From a checkpoint of a small image flow-matching model: 7.88M parameters.
Rows from block 2, named by matrix and row number. Rows with one number belong to one attention dimension. Each number is 500 + 50 x the weight over its row's rms, rounded and kept within 0 to 999. All counts start at 0. Numbers have three digits each. After the name is the row's rms in percent of the matrix's.
# v: attention query, key and value (stacked) (model.blocks.2.attn.qkv.weight, 960x320, the v third), inputs 256-319
# proj: attention output (model.blocks.2.attn.proj.weight, 320x320, transposed), outputs 256-319
v.218 099:569496392500465426512390444515482469496486539588445566421462502492382495494454496460509399486529492527379459519480516460519436500396505550607498464494514488488563431509469436502463523447532513
v.219 063:527436530490367559449417457486487451479379454504377482435470513518440488504531508461499530436510482484497499538564549526552424523445527490504487503552496459480499531516447416380505492497444486
v.220 071:565527521512489504460497507487530518498510479505520538413465430544432509496468582442591572444338600466597430465517500507432508554488411546492449404514477494466504539556492548478384460553509389
v.221 105:461504484440528450479546444495462500467492512403521469617423509479516588492492587489468464588476492583446510482606419502596446503528550525482537497494507586509503527467504434520450441514552509
v.222 123:511433550467484515491523476511426475429480475419516481561436498507540525532470526497469454519508460603506502541559498518587545575561531546488529469464515556560563559471572437463489488496535507
v.223 072:540529518487555353529458619474510656527475487432548511563496441485444530516594448503436485485485503519453500461471538480544454511470475542475500542428499539482475511468509454576440497552577514
v.224 119:436493511447538505543480475513476506604453511397497422531512527518460454518495428485482442594440508491435523421444553521537488505458513514501482448485531548492521438476524436412502544464509374
v.225 077:490481542496501563467512533497477449538504491557480445488609454527536458517477477519473581430469527431554495428434536488418537476569492489409503470452492468491518503504590582502496470551333459
v.226 096:621422477440463445460409492498452455595463470486540580451475484470396480505485531490475478575491511517507521536558490456582497478529506536618488541498514464555472547486466448556507461550422496
v.227 083:366495500450603562572560519481474563456497443462489486558505620446511546547505413519467444479489499496501526485472526505445528461475527487558502521464500512482430503502498505557547611450516494
v.228 064:480479430564532571499565509450508550471550554476535465510508442494517579558494387465473613446505503524478470604505504524530508476509496512536495488521503437443533476521560480474491557519560473
v.229 117:429503442478537459467525432518552436371456451607472565501502504455493497527498410501537477446504478482428513468528592441415544480408491555546490552497523560463529454532501480504462570470577495
v.230 089:478574462561517515475495483538584441500542490570387565464525490545418413485522531517498482498506512462465513463428532507523481438532479496516493436505494406504530429507500605583561555488464468
v.231 070:491496518528546515460535474523454548528459509475491453501514609497533440483497572494539480518689375562466540442499500472518523430465627534467600461435579545530505476411485476450423467492492620
v.232 115:503495469467549430575463509509517476565430482558505593508499527512398476551471381549470406486501489534387503478433592518574471573491494479562466509476507515519503441484533456558557640443598465
v.233 069:486598515404538408573549572447527573456398525562578474498524560533495519480518537490540541345496511510482478463404501512442506525544489530513488487407504463483363508498521568519504521540519476
v.234 070:549553527513481512477489513477527483521543510504503541408460397530444513514469547479565579456326617452596431472519499528464495569513395521471416439546458464454513524574494533491440508525525357
v.235 059:441421476436382424466485380435544437564502496461535499433492495572503470408539503462518475614506501491526463511516453527452532598465505500560474490536505468518554371513366516469523501537499514
v.236 069:470438464475456462466451490530526486599496428412458452430502451532445524478570489508442572551494495440503481422531481504540488608467499476533467473498506493559580460490546498579514484516485500
v.237 053:492581440435439524553552454462531441458543466517573453478535525529495476474504476517489601464502492502500485459515532516432478580474467507524488426570503466523521400514455594491518542520539489
v.238 089:487529562471489556472579389457459431448512553444471511541434488470552533462508572409500528591518495517499529520603431501522415536448537464504500520599517480476499480506477472349446451491494496
v.239 093:434534594538473579536547514503503502328480425496456396494524475509624471472603474478539629458504488434580510581469576487363545510483495498451521480513511507525500495531466574389463501514509524
v.240 101:507501507466468488506494492530598440595480487445499479535557421552522462443585471488432499589474517487482499486429474556552512548555494430563451504561453485538402471499452498483569496477568438
v.241 091:468459465529471480488513463524497421571629474421573533504482446470513564527518478511483581607491514453544537519635487474564488467545497452490504534548511491542511465493453498441512489572449504
v.242 094:527474425474499435444491468496575458489486454516532584494502467471441514553464389496458526561507493481411500534558643456516542467434497504514436542501523549456504456488502420475444604491586444
v.243 060:583509496513458583534444420517450505502557583500463551530453484465449565507499576473510412667515488534463531553515561490593436458482500491510516597561510563564527479490379493418478477445487481
v.244 080:534560518454572521502518494478527471477450549643455523493551504509491547480488507459498467457495501579424475497461503515435448525513499561472483520491497514427473520501520535540453512452517417
v.245 068:570547498532456519333444526430545418510478401481398484529531455522479459535482425544470509482483517498481443587511589508445473457583485397404466486525493502388523518507601487556470511522389473
v.246 063:622538464504435471438430440472551374569579552510442630489520420522414503494482451476483558570496494495494462593540507509481502513599450464486442477547508511462468520488538523556478482588473498
v.247 087:558426401515552418510411547511497479552513506497506596467463521490356549553443462537482524448505522511438505595505503489610514443501507491592467475437499444490496496480612471574559559536410516
v.248 107:451468506403450479454551410524552370453499436471454525579474490515562502509480474526455444552505465543448484558516516531535536519551541483513485500503484558502506500501518459533521577450537453
v.249 047:515553477517562531561507547534496561490552533576527506498550508557493608503492462517457546448481488556496460477445479499518509601557530564503494458537518515563542527478509580524474486424551410
v.250 052:561516376531499415444452573512450531473581470512521526572494452415581587614556528565453523523476514471515517557563563475503520471553501486462485554432504552449526450470440442562456543450438511
v.251 070:537557519426494489508436494510534527501408465448492365549420451514544548476569531492481539513499505460502465455547502513610387551429504461539478546510502535492502506519382487524432452508530475
v.252 052:520522452514502509554541539540501505489480413430521407521488460473601532549534513522504559478492514404459486556504597493544446458472477465571481544425502502447503466510484585547474540593473492
v.253 082:576431495531452410461380564460519474568516489556572539449511468534473513534476482564480540443489526476487431661462461491448498498578465453622455498544491406499505481518500525636531499508366531
v.254 106:635492408563540411414419464488529438562487461593455645505504427462378496528447475535449424502504505538442508485547521486566498445483473505539432493553513489492581463475557468669467530488538460
v.255 048:517430510499530486500516535445476643547491463440424467485519447483483446477531351451462489442478497596451472530495447539564459501333522512521526511537499487457568505492530440458524486579581485
v.256 116:510537480576509450564475554550547512445440463577450491505489537509516409434586486554459524524505459512456504478502467497536514537479515498467464469507521529487510374426449438554559570425531474
v.257 100:453628490513594452556561508452535507518527538546465487510466539542513564423580473446480409660498489538438518435492455485512439501418476487496491536470523452436485457453495533530444554443583455
v.258 098:503459494458442521482471476515496558420461563478480562428408558627473452525489554440556656522490528571450500517543486479614576545628488514498555514481510505637385529507381470453499508565539535
v.259 105:631532430478436477580355492593546545553397549477469518450435472523412520493505581476506475424493516478382456511466472485513486486506495531463463487429525596499518549474532466593411463545483507
v.260 056:508544418610463495417571523516504567444483501558413489479518524512479452461515565438573571443493478548477557537484551475480482432438522527475499451436544559435461372483579452373541541457473481
v.261 102:592386454497498476471366435581550444519392561441552514402480497507458516534452525462504478488492519471453472497545542504578527506503495463479462440474516567535542512506575482505460457507366524
v.262 074:419488576580588489355597512481527559527521483515597487479419533504567553483534456586558526505499459530439540480517500499410499507485475415519498489510499451462525387476441468493487550444655471
v.263 111:484465496455453516505513463489509490493521481490517550506464526566491601514487466582540409521481482580422492592560561534553508499528454496523510508371487497501567469527421528517534561505600519
v.264 099:405503475468478526545519454551527465438502551489430492505455539565569527486485486529571581405500473595431478595529499517510504488460508550506519480502504558501474495502512456496547563436588507
v.265 062:490476485533390483465466475343509479415446528633608505578468490453424423503493519518523475397506531482584489498436491458472544412538516538400511506527512461539525496551516479540558467466446497
v.266 090:540487470548569376451513559482470499521489485465574530472496472525503535462585510528403534543486512475548516432459519495548534431485495505519499422517513473493547380523461582495507462540427512
v.267 070:549563549494472523623426484498461493497489454464374499523503478517460521507420517420523489484487518453524489529484444496623483459496468512572511531432463422518481539539525532582482471557367500
v.268 081:566537538441446507630455456499472511452497552509481504543503487474444545534442508391520486455513523508551518560546448487550519549545490487466519648442480491517470671536514433568472467541518501
v.269 056:544429447419468527454511545600549611524561457469310499545542439412451473441521506433442485480494499522507491476509518514443526481454477564482500455455493542458537533498499575567449439560487509
v.270 098:431471486499550477466492408493418462552554529461524544574514502556481536516565471543470445490504496570491552547419562514491418458520533521559515505501491446506564461529422457476582521456514493
v.271 103:533514475419491542513486445502501498485495520553505516566485540490463500506493443528535448526464507562428525471577543498507399548506447475511489554423505477506528493475558412481521526471589501
v.272 122:591498524567459464503474554489503494587514423498488476472529467470474495509518527576482472619489479406547509416455504523516525528540406498500458476491494402492564469508586594546540490612373494
v.273 112:480516456451530571561475485490497509522402515493479447468394486506537505502438522419532490441502516471448507441523441491486557562469545499479476500496516568460536537480606403494354503480529482
v.274 103:461503538391515585520527510504449497543562516496465484418455545530507489508423477564584389549493494530460487479560417548535493575436430454492498545466474438474553522499544470497554543507512517
v.275 074:580455484579358528492531517506484571430455425455482503470454474510482510489501569495383509450485513471524480453481479479556533451555462521482521443485515529552514484510519537541479473520436512
v.276 047:494546476470460428464596484586575458532520505452611462509560444469511421448497571576523499544502504431570493508596578503466473463510506536482449459414509519479500453500506482504512502525440500
v.277 096:558408561468431493479490453566491518458475491448535490473479544545488455480513561533479519461474515501429510456478463494535557510445482556575526474448496477566495498473420535468500442519440507
v.278 103:480517458551522445457550492527478474544534550648541562539549571474487466450538512542547397494517480557492541483443504498446487457452486545542499532477540467437400410452519563476652531474493469
v.279 087:483533479589555474440458487495533527541495491572512514539494525440519499528544486488510501493503494459435544531435650499425526456473572508553486532526511541435439456501482483479511543469473475
v.280 096:387429565439483560429571476444526436430530465398568495506471519545534519493445489549510609503482516491564472539575426500486548474566493478535529491508450412568465526577428524447492493541596521
v.281 080:479462480522450477407473459501464559425564518433549530507454523560486527547598510498445634531493502560449567503508535494566491556537485536471538472483525498588465476479394491411517526552493510
v.282 151:333528560499445536573607457447492411425526477493484399547594525579662503422503480496485443522517442520554490516479464526486511492457558469522524490481519443537536475453446513410584518442551456
v.283 093:528582473454526596421477516461533599467505554502475498594420527502523479466581531451556529490472533509454445477519492473444445484497478483517511559495498551468426550508507379484424456527629523
v.284 075:532484481522425583513445466542534456514556532580357539540561563429463430522457517470534424417504499517500475558535538492423518495534512566493486582508487536493408578506599482502569530439587498
v.285 090:484467575509523411474551456449535504520435426449528476426434532502551557461510503461516445579509474510408502509523538505490495542499510470543452519503495456505505412472500547542442590424596464
v.286 091:487488548500493579551486427550485511462510491434519480567474515508502534556495596445479559360522515486512501544547549480470394531605531487465498553457487536551489596514425403456421477444592496
v.287 081:517477479460517513604452506550531455533435552534511591452548542524475547482461489455506491436509478505488446481510404503498610504559578497461492547506528554430368521481561530515476464507561499
v.288 079:536486545498473496486492550558544422544540493534502516487615423529555535477473477451439425545353565491556550510478501524667487496525405508473417509503468413497490520538412556492558500482496398
v.289 073:508516563473504463551440466521448464413420456446375541443447565574447539440494598352556456619481503557413555472463470504633510540473530509607517534411491479513485434486551446447496523488467477
v.290 112:640507414474534472486431496536463515566509548580562571539573486484397490526478491533486352485474519488486504506393560499478464385466481499495498484463534550518504482479492546511582471509390512
v.291 083:520512487629507516438531585542544547449519472504478521463499549496461504484552501499515637415508501545505479482594574501489459482541450453525506423476511541487372508480511495474487521547590514
v.292 083:557559498524559506487500482446415588501492467532517508532409578414438458523571518576578562492667410522487487418523543445346507547485530493556577485486573526513515448431570479526439503465553611
v.293 107:424459478568470478549440455491542507516458542429472446438504481525474559491542524534494518473559469469503446525487400551452466506495540482467503513481471581484540547507517461471536493535472505
v.294 066:540486508534511552535397509594542481518486489518527538454480558459489593550473467425485450550475524519480508528574489511663553480493544489556488522484505531511518543548489475517474542419438496
v.295 071:462496520504534478486530471480479469491604496450551486473501473436556579520532514577437346587482505440535482468503454542465513514435461501509476459549474444421666421513562555527505491446378507
v.296 083:473561518551464480521516471448541492565596462654569430428544559546529512559520445562475482567491476513522510518479530493568393571447497457538502486440483446539542460497433430503554595395455481
v.297 128:356526572505438567552656524419494414451553443524448361509578543522666469437452480490508516513496479487626486490541471482445510502490541471527512494471484395482495488534513554421529516475511482
v.298 089:381532440436610508530539524517527474528584569516541521496488518518568557468582481570502392675508481509464538504507488516512447519458533503521472562504492457471552435500423556504505597394508463
v.299 070:554515475613565537494512525488511468507551490485549540560564492466465431574522404574500619433507502490546475553540582497466411436540547437501484433597500433553411454507478463474556577502479502
v.300 122:498456533500493515431583520513492449482497534437585468438542473471493489431406562454487552478474516445610428448510427490453555433466460518469502432494503570491508565539580620533459370572405527
v.301 088:430438557603433459484525495468573589488586446442505497530498498478474497518624517490509497506495519514498498459575532499497489519592391481510521465475510449569452588471456468470469482611598500
v.302 075:476479518512441427359575460584532530526543488446518503472464531555422479447557543471456499554512479601466467464492508516462472464514458569460517365512524592547437533457502508525536500501519504
v.303 105:486469558549475490588494476504482466501515448451489480423490508573542658537456561420503596544496488455550495476555400525603567555527498496505506448444498435521497566525507516433404457579494504
v.304 078:434483425560516505449478543468553570530550494473462547532467487548526531548587427598451493564492502547455520491539545532546531526545465500516510451445491500456491482499446484519495533575593514
v.305 070:499445580500390444537606544518440491583510467459488489396481518540499536494471516460480553579536458480425538492559530537492535586484474504529468455491518502509460503448511547509486524543553479
v.306 105:352522515405543584504619558505467444459522490522485461514526518523617485426451485502495538543526466531510550467507495489423525557481557520490527539503492512456467489470495528447507519418610458
v.307 083:549444534569402441507489493460410564470446446511525495541479501460430463485531557457485540330520519491513461575382480468444517459486499618493513509533512548523482526497411468537501443494617524
v.308 080:512450458498534560540443575513451501545478508586517449459481491429553534499558514554573503452515495505475524523517472496470481551522452513421484565461507553439532539468408487459490508449582505
v.309 084:537495446537449554573473504518549516433496508478389522475548470481382470461565521382512491580479519499514447500519507507517523466527411540431513450414496561527520599492586496591503512562446524
v.310 102:568535495490536544556463503519485520483461496524428497565498485388390475514434457405461417472491516475382551482502522476432516486440518497470483513519510567438461539442610465522432523513456480
v.311 117:600461475522504470419483552521580469494451484471484510495591456440413459431505534459474575468478526459554419504510509489427479433439450540500476431468478589440485547531602598562495383562399533
v.312 093:512553528547542453487584468518484467481544531540482477566480502474433432412526473449463400583498486547470519437470499497428471524445478513518490460553523473462510437433601472536591491504590473
v.313 088:554482539427458512548472530545468485525461441448401499437456521497534565439457472527492517522470479521431461454561472527521535540463455501557475487559488492496482491472534609545445465533517507
v.314 081:484511493559468451575561567499542488447456510530447485460477527523574565433523584455460438595506505460451537453508485506538582449461488538509479474474528539446503478469464643478374500492470466
v.315 081:547489484585543451614503542519448513556476461588474568446492520568460394458491466481561606417508479555473528536494488513490582530517511477537488456478510494519432435459354455473549525504642486
proj.218 104:467528464536476494542488558497480605587505527445564462518557461534622378443514549476462538603512524486493480440552488505531502524520514569529533475526455558507515536510531516526481457590474542
proj.219 064:430535419484542492543477527507469526547555523497519526505600416526578501508459457474531505643541535515463461554534486514449550542484525593581506450516515529516588500566620552553459508536565527
proj.220 091:484541610531530477460524425429347479483514544404475444495480440406482482582494569588489538525432540474486612450480542489490461474484471534469410552452512493477506477540479463398457588492597410
proj.221 106:596482477469431617501472587570472549513507501621500444380506449514462442552507503452551507483491491396545602535475593520461513534446481441505490484522523428552463549457548523556530508493436476
proj.222 129:464557444399433578493378560564531533461581544588463476465525453574505518477530471464548566465515433502455596555477542514473482445473509506526451466503519449516508469523513470491499545472493471
proj.223 071:461473558436418632398510386492460400542454408572532473561535534462518515513472518585514486437491483475521509481434518540477474508548476484491479564522488441450402570539443547498548567505429479
proj.224 131:525496555571478517437573470539532441479516483531538550575519485428558522526448564475550477487451501492616526522446493482504566460517438588450499463513593519510441501539500483538479541434451559
proj.225 079:481586547553558434536578496441512473444453497399539528557381623454413547532504520543535437505493476513546422511491465513563471527493557507366432542579477497449455519498420491453490495447628497
proj.226 092:411580515438520540501455588460459579424484525508521429454476580566539430535524465478614558502521427508391537516486558471462465593485477521349559489527456440477535484553668521508410513488620508
proj.227 081:542534546402514467448538414530528423517541571499549525523499432516542456527520545481541502513497534544546561457467481490514477526510455372420509554488489527495494439463508535452488512446410477
proj.228 063:519453541480499456498553499518561533540512483434403479436502578563468487488510590444580473514472502520551444472475413514421554484428476447541522469435484515468422519471443445488498536504431456
proj.229 126:534506458496517420500518559456479568618505523358570490541522557533465428522479551481422527514503499537510445478526432495578496530477509438498534509458469526470458579450486515498522428596490489
proj.230 087:521406511594577429498505531447452561519462521473593522568460572495524511494465468550468541492478491600431394464554465497562594515560507528485541513471494602495428466462383451419425449603554599
proj.231 100:498469432501469483546489577562654506480479472562542579506530609569512476458494419391535486456564401553469401561565478535533536494459555468556580396554531479497510519427509521561512421499429526
proj.232 123:434435563493437611443409407539418482521551475553528496628539453469589524412500479531443494461487489511509529492469505484506559419529467576532561563487479563530491479554400488525500481481464579
proj.233 068:523474623467532522416519428531516363541503415453414488631519447431499486516471447557408406539480525493520530457509511522525435470519494483424468542577451477493537467518333561463535466428506482
proj.234 097:493537611531541493455523421426351484478525538425467444496478433408486507554507588595482530525428562462501621457462524476474461475498450542464413573436506501480507461557474458400455584491593432
proj.235 057:555480517526604539405456496624463507573453538486477517609572474408531538553375529557464551501493510513398487423530609589494420474530474580605499490440498513482467542570543473548512467527466564
proj.236 065:496479543470511574362493411518403500535500543524525463639553503464546555559356558562516504553488513526431483489489600554503485544550464547534530590523515510492385543511554533506487504575450585
proj.237 047:535403530519560495436474439606524506569514519448491502587466446477488558493463489545427467467434562585495435420489505496558560438509512463554521555514528543511529496462536416533531450446495532
proj.238 088:572463399490443458541455608522556526510534440528500481409538504604491474526470498444558548535495516479524513570566515474520526529404478556569506433481520445557512571494592485577522481482480455
proj.239 087:508499383447469415507509453478595465521541467402534568558510508534416587551424515585429516470511511559504463487526416469561475449478524464578390489461559487446519460512516522453540536500482415
proj.240 119:561443469545487621483467471493411448461496430592491461538531388469492569481464507584460485429470602479554520547487525479495469535536485581517491519499507531584518501592525541504535554433489603
proj.241 086:527464479437461501473457536513410603445437533497481461389479612602476478538496509517548534443477470498465489520458518464482534561402473451515578495496550462483441527499688508585468494477501510
proj.242 099:479481537444485523580525517521419551644510537450472444498552599563508420482470576406501455504495520499579447524448435498463486515429451488564629477474493478500390603545529513541502472553461515
proj.243 058:509467438585473507494533575468502572496513476587574540415482513507472440482541440482494586428515475512501494514506439503444567503505537540563556378443447522523461615529540449547492583567483498
proj.244 078:529473545574506507551522537452538459572515453457516499566481506455448433492527483481483436526511487464577449527539462533541484446483551593439495483500432501502491545496343511453529488529563512
proj.245 064:447465485487457398743542458554432517496470556568537463501554519534562532522504542417538385609498490466550479518471475495508621482482519565573540524593527489523534488469483536463524432535613529
proj.246 058:466457547497462453510435549388376495495343454558551429472533569490514542584477507461537497446489447502472445611516547485496518523469536593529613526481512441460510564533482438520498441537570519
proj.247 083:407524681395455564460513487467423567501496510505482420499528557539624467477516578439506460528497459463501475465410540515367518539526472439427606571533467489435456426496388490493408462501510530
proj.248 110:537481453446479574538399549527406553557519501512504478444544464553462471501491505482451538455497539478536552558506544505507476532452529509560521516466475489570522517494565493458524465488495559
proj.249 047:571462583520511565338536465444498473600477469469532504536418505467434474497584493476514461538498529464579525458493547522447409415503518547500484520521442488492430598488390499443506604531427480
proj.250 047:499412545504399549509523374480400509458445456561469503438509623566420450478498461470506499380477450486482528512391477474471515457494522475531613508503437524473451519480539538520463487626547475
proj.251 064:429416446516478583448541456483509451577550485569435520484604461502513445609422442491497473613486529524496530514531464534475524549557470566481480456545527491558487550520582544522538568527466483
proj.252 048:395463515419431465436614374497503529509551511529438556433527556595457492553454495512510472493439517589582493455429364504493570486474451449450532502545502520483453558505516406503517501497435466
proj.253 084:356504615458579507494550447504463488494476509458435486550513572467550542514512521503521504528505431498451447460476519526453469508522547573409562565463450485386559438515506505442478478528625506
proj.254 100:429464591520552572568529541439402584508472560554580404504494621517536418489528572397604513502491443555457465517502469492513538531538495531432684555421446522506380607504421463457487434625584591
proj.255 044:475567473522432520420524478520562468562562419489505496447477519537502544455476583501627514467506547430521477444450515510463492534547510433563436539449516456488436603567531444533524598451401477
proj.256 112:447497478376538537469551487490486468501499577463579501575501485501539506558499535476506564559505486538491532526445560521413455473516442461479560542488459503558472553496424613444443420593536597
proj.257 099:604455527462440546506495472574449585422446469519511452479483440431533485484490555569451566496494471462543580521457555531453519472502457417505494529542471513529480452469442523509465456524460541
proj.258 098:502517529606470485521470503462553444584526408511489519552452433477528504448480442533549436412525537476492493466574523492506480532437538533510449468543454465417637466586564471528479491454511442
proj.259 107:492448511395534511413491412478431491427559507455516571509482376525500504494473457561489555467547544449604592490493559483443505531496430434551495504632530514574508397515384565465537527452465543
proj.260 058:428588476496491412541439531453510398561489508467537557571512583555483475520514487466514454593494530506520477487492516517573562502608497493456567492556412466631506510474398543497454388451545525
proj.261 102:534549491451531493455545479476463532515564459460443529572480414582471537460474532493474522420522525453513535498398474469502484476451456481575428523598582494489566467494323546512516546472552474
proj.262 070:567536425433524451545478552532511455384470543472491454511543474456491455518495622474479510569467456530573506504454535527544501493518499506514533490479465516557505524537489589477492473553395559
proj.263 110:488504497500516511514505484485569488476429420428417439493508426457432478471482555516497545457488468403600451444412486460472482565506516488486478478485492526535512527522513500495493469526430481
proj.264 096:494515495523532481448548543455539494560483435434606537547540427456445500489466537482511497504515531437593478376541532449532518496538516490449501468428472425450546531537443539502514402598495557
proj.265 060:493445461518558528495518471580516381487561473516407545517521591500585504520524490375521456533505523505468571550584483484507414554505466535526520579548482562539521509467533517489554459518569556
proj.266 089:478487540477508521517523471509529492538429563519452505580506653417514472529424524471534531478510493532427527614525456539420456490489476475461472533512464538456475585523504532492483551439567437
proj.267 067:463428616500516513482591425445513532496531475582456482463463502439574552467510538564468495494501466476571537464475458498414506525482503497424453533496530584431548475475449461438559535522503498
proj.268 080:504464520620516568437524469464474438501529403474417504361437467529496523431556474579488448466476534447521487453483426462544452479480509515522477464506574498491620423470592433470562522449476483
proj.269 049:381543528583526459583460480366485424484383516523561538492467510561500533588492546487557532491527527508525475526469468573500430595566523491491498575539529525562501470455545547485533465463512538
proj.270 090:511529513471595496539535578520600584592479473430502471478569520438444452511445545476566480588516494457525428536488516481493498539453500542400533453405438524484420598523529555516526518518496513
proj.271 103:526523517485459508498495453517479519462523393461472395407490303457469516475507590506462514554495492426580515523426547503467566514506494497541481508538534541573562470455444569563481475492449500
proj.272 129:418507520396569441553514484486531532369505557563441520562432546458504547504487481503491506457469437605381538620486469516422532468450502448518478541519499601487473419472502474497475546465531436
proj.273 114:565517522509394454416490459506504491406589521499508535513530399474528549460498502563487519488536514507596529512532522514537525404494502536524489480560535468464465433513356569496584507586461562
proj.274 101:547536456519441455510491471488550559391520420470492434469468375444493559453505543527507545478527461435574518464479538467486521476528537512561478449475516543503464468485535460538485508569426507
proj.275 067:426470587468533482575496459438572401521515489513419586572477556512550502512528449417567465464506527499488508570510497474409505476504499435441491562524500525521516516507464539480523480525492483
proj.276 043:423465456519390454544427539503443528427391434560422542524458598477510518578478635516529398497508472577476572522387522497501508525491476588478544514544477532490407508435512488489470441491578536
proj.277 088:478614542467605556489477492444513467479494503443464471457465404528498540566464521458520528511509485512528493452478480549449424555559477440424435527517475499510539506545470522486447528436496504
proj.278 102:475572480410562516528466579464572571472489486410533459532505458449503425560499480412525543553505467519429520524493532485500450551529517473391574482478417520566513577462469527521443418504564554
proj.279 083:421510500462530458515503503485496419545450589434566547597568536549500457567457522429511493606488475599498439502507481534558453501553488561374585492487409474576471538522424560425500428492580547
proj.280 093:511503457568444455567498547508443545563472494536444375468514505480529491525486573471484449570467495506446431408556492501540532568456493602485470526470496526419600553551606441521508564501440450
proj.281 076:487545552491547480547483559523563442672453460497461563581481531520473457471473516478581438496507520511447460549489521505475504483516548493508522474454410453478507537542519494542454457421491463
proj.282 142:511509508516520554554497558525511571538437522516520482443517573446476443439554461502508469559509528504491478392540504461562480491536481483419558503438364403421343598508475477540466481600561639
proj.283 088:514477505578408430586463417479450484503483476534540447388479367514447502537446518472494469539514541462568568476540551528510605560557447514490495508572524447573595474516522556543553513498420467
proj.284 068:399499482580507470536564516433462521505532410463550461542439419581496494495524476420545475525497525467454454518488474452589512523483509533468633498461554493569571508424484438497509461599517540
proj.285 089:528509522483523555572505521522533485388522548542473487556545399534525490447517530559459564508478451502518489446467486497559484456441480464465489494539474501488487465514362528429470507556458535
proj.286 090:483458473546466504500463512409464501603555497507530550409589403580450475508540388565467440556508578456536436448510496482545571498405494563505554462491536479478535503528539557540567515519440534
proj.287 077:481481436545440504376449554466520519445519564447513470512458445569541409473551434464536597472492528467457526499564548448491444531493467567403541463536540427484568531476426473493523515507497517
proj.288 099:488552624521537522470525417422373480477515531424463442488469435409482502539502580594497528488419567454496600461440517459492464463478457528451434570416507514471483473568491449399443580474600441
proj.289 073:527568608531520544547570494435514494527544481518537427499458385431525560439507525573458547443502493440558473426499512522461473446510451456416428494557488503490545501509323498508463533440484511
proj.290 114:488478489430572547477512488555479527485460501439481450449446534480447452533489504457519546474527528491525591519447484484488474580526493445533491491546515504598418567473472450523483552439508465
proj.291 078:494493455481426461529471489390466436552461539559522499547421519452503437537466518438523458499498528475429505583501485501488643514529528500453538516480488467490653570520524516547469466492475464
proj.292 105:482452426455457487549486544558631495467487457557517574510523592572532490454471420406502477456556424540482425567569477532515555497477559464548587431562511508518537497441533524582528423484411532
proj.293 104:506482399435530472494527572503480557568453533518526543550471560572438490455495483463486459526560546492501489487459526506499492519549456426510534521526407458517398580488429511558557501591444618
proj.294 056:558475560579472519494615471450406425515484460479467441493444467540506443445525540486505563486483500428538434502381559441434555516524458551499546457506589490494592544480515401418460490520518537
proj.295 068:486492522458544483535536437534554541489446484494490553548554491483454530504469597417492557430520452535496484575453484517463428418516515460514507550499489574498342504457435477477499483535522481
proj.296 077:502448488448562535526522495504445555504469438431434507543513521470538481430524482502508441578502490419472492526475551498513619387473547456519538533556399525510463533534556479472388472552529528
proj.297 137:492484511582481493551468538513473591552486533499579482494523560447572510494596462487479472641460479541421442420590487485565544481488476571427568537471421492448463567496546465581459464568569537
proj.298 085:590492520476482416465514505616455622488442441429510459540528494516421489526469566561430583494472463525545448518382586481483489453507453526515549432482520542494433466474518490476473450572483545
proj.299 066:471494418422425478480450493533415579564475530511544442459565577568531438499483491549518491628493485537470472515495501440559606542432453597568496456499509511505521582504601530488426518477517491
proj.300 118:477480441558527495509464564498456575525478556558452518552468563551533477603558469463517487493480496526350581454545470514516486529542509525507493536544553479490545570454508429490546577490531459
proj.301 082:540531460460521503546491495546457476508440484593458532459430492477477493476418496485552425458491481490451527512497486519523542529467496396499495498503433511455493502565585478595491509423423510
proj.302 073:481549408518578496642430597401507470466436483532441586520482453494486461586467440448536495463556509461404517562498535496470514573554557475461526566489430450540524507502511516565466461458515495
proj.303 099:498465534554450515473538536465501490508441560523424514534419587456504457419501484548514440420483529490455504468534444531519515443468519439467492485545445491374478505522425433538504591477450513
proj.304 075:517510521439538416530525498470594516555439543533526515565474500425444469465417565448616495439514472548520490570499500521456548518496545506413512508410471497442533520563529510558547451548416454
proj.305 066:481539518492571519516470534452598472364486509495450582586467456444500516497465506501521500481493452588444474498480451510477434511528545475420525429429443486475450441453437455510444504492440468
proj.306 110:533539515600451501491445547475535489522496515512565503508591493442548500546606484491482494497507516530508428475564495532559431455554566566441571495415461432481466539507512501529508417558540591
proj.307 076:394533502470552574481555503489576369493536596525481523442484553531530466541432462426586528580499511493512476443621444527432462554562497496452547501418498498525508574489536474474528569492375525
proj.308 072:512518476432469434429495457515523473488504566412571563505528466516471484529480559471395513514518516497613518464440573498477503471511542525605582437491560502581507481555530576575519465536441572
proj.309 080:495458547460527425500532394493428513536430403511527529543386510471469525516435566580434444341534499475520541504423494488491468496480519436557477563556592545536546455451457501523507489525491449
proj.310 107:526490499431427529434463426539422464443530504503576445446491403565563531515562554535500529584526483522583519514419527530490465495566511520550489494529583515620489439447355541480526508462487507
proj.311 113:424464469480558500554515471434426536542483552593530508555480515572516495608482523474465479454495517518394547503488477532515504559520498472464478588561579529583636518469488504523518537464564394
proj.312 098:568553514408528549572513570491497563446478483524517408439503453418510541523497538477524546525477459502496542569457505529431485459561441427507466535427517516581456511400429578499454500490456478
proj.313 085:476506554466507527472494474454529497395484560502554433512478362450526487512474563488472576497520474470507544487502546511405489528568518476484453494504509504447538462501442518474490567496482524
proj.314 077:525491529454539563439505467549470469436443579496524576556471530493505524559524426505426576433476480569513542399473475533442473519540461392446518522544472477513444456500397504475484432511527563
proj.315 076:436559429461475497413487532493578419500497591464520446549490515510572510501526481511579517536516465547486536429524507527506443495479448509453536458496439482575508605571538492501468504481446541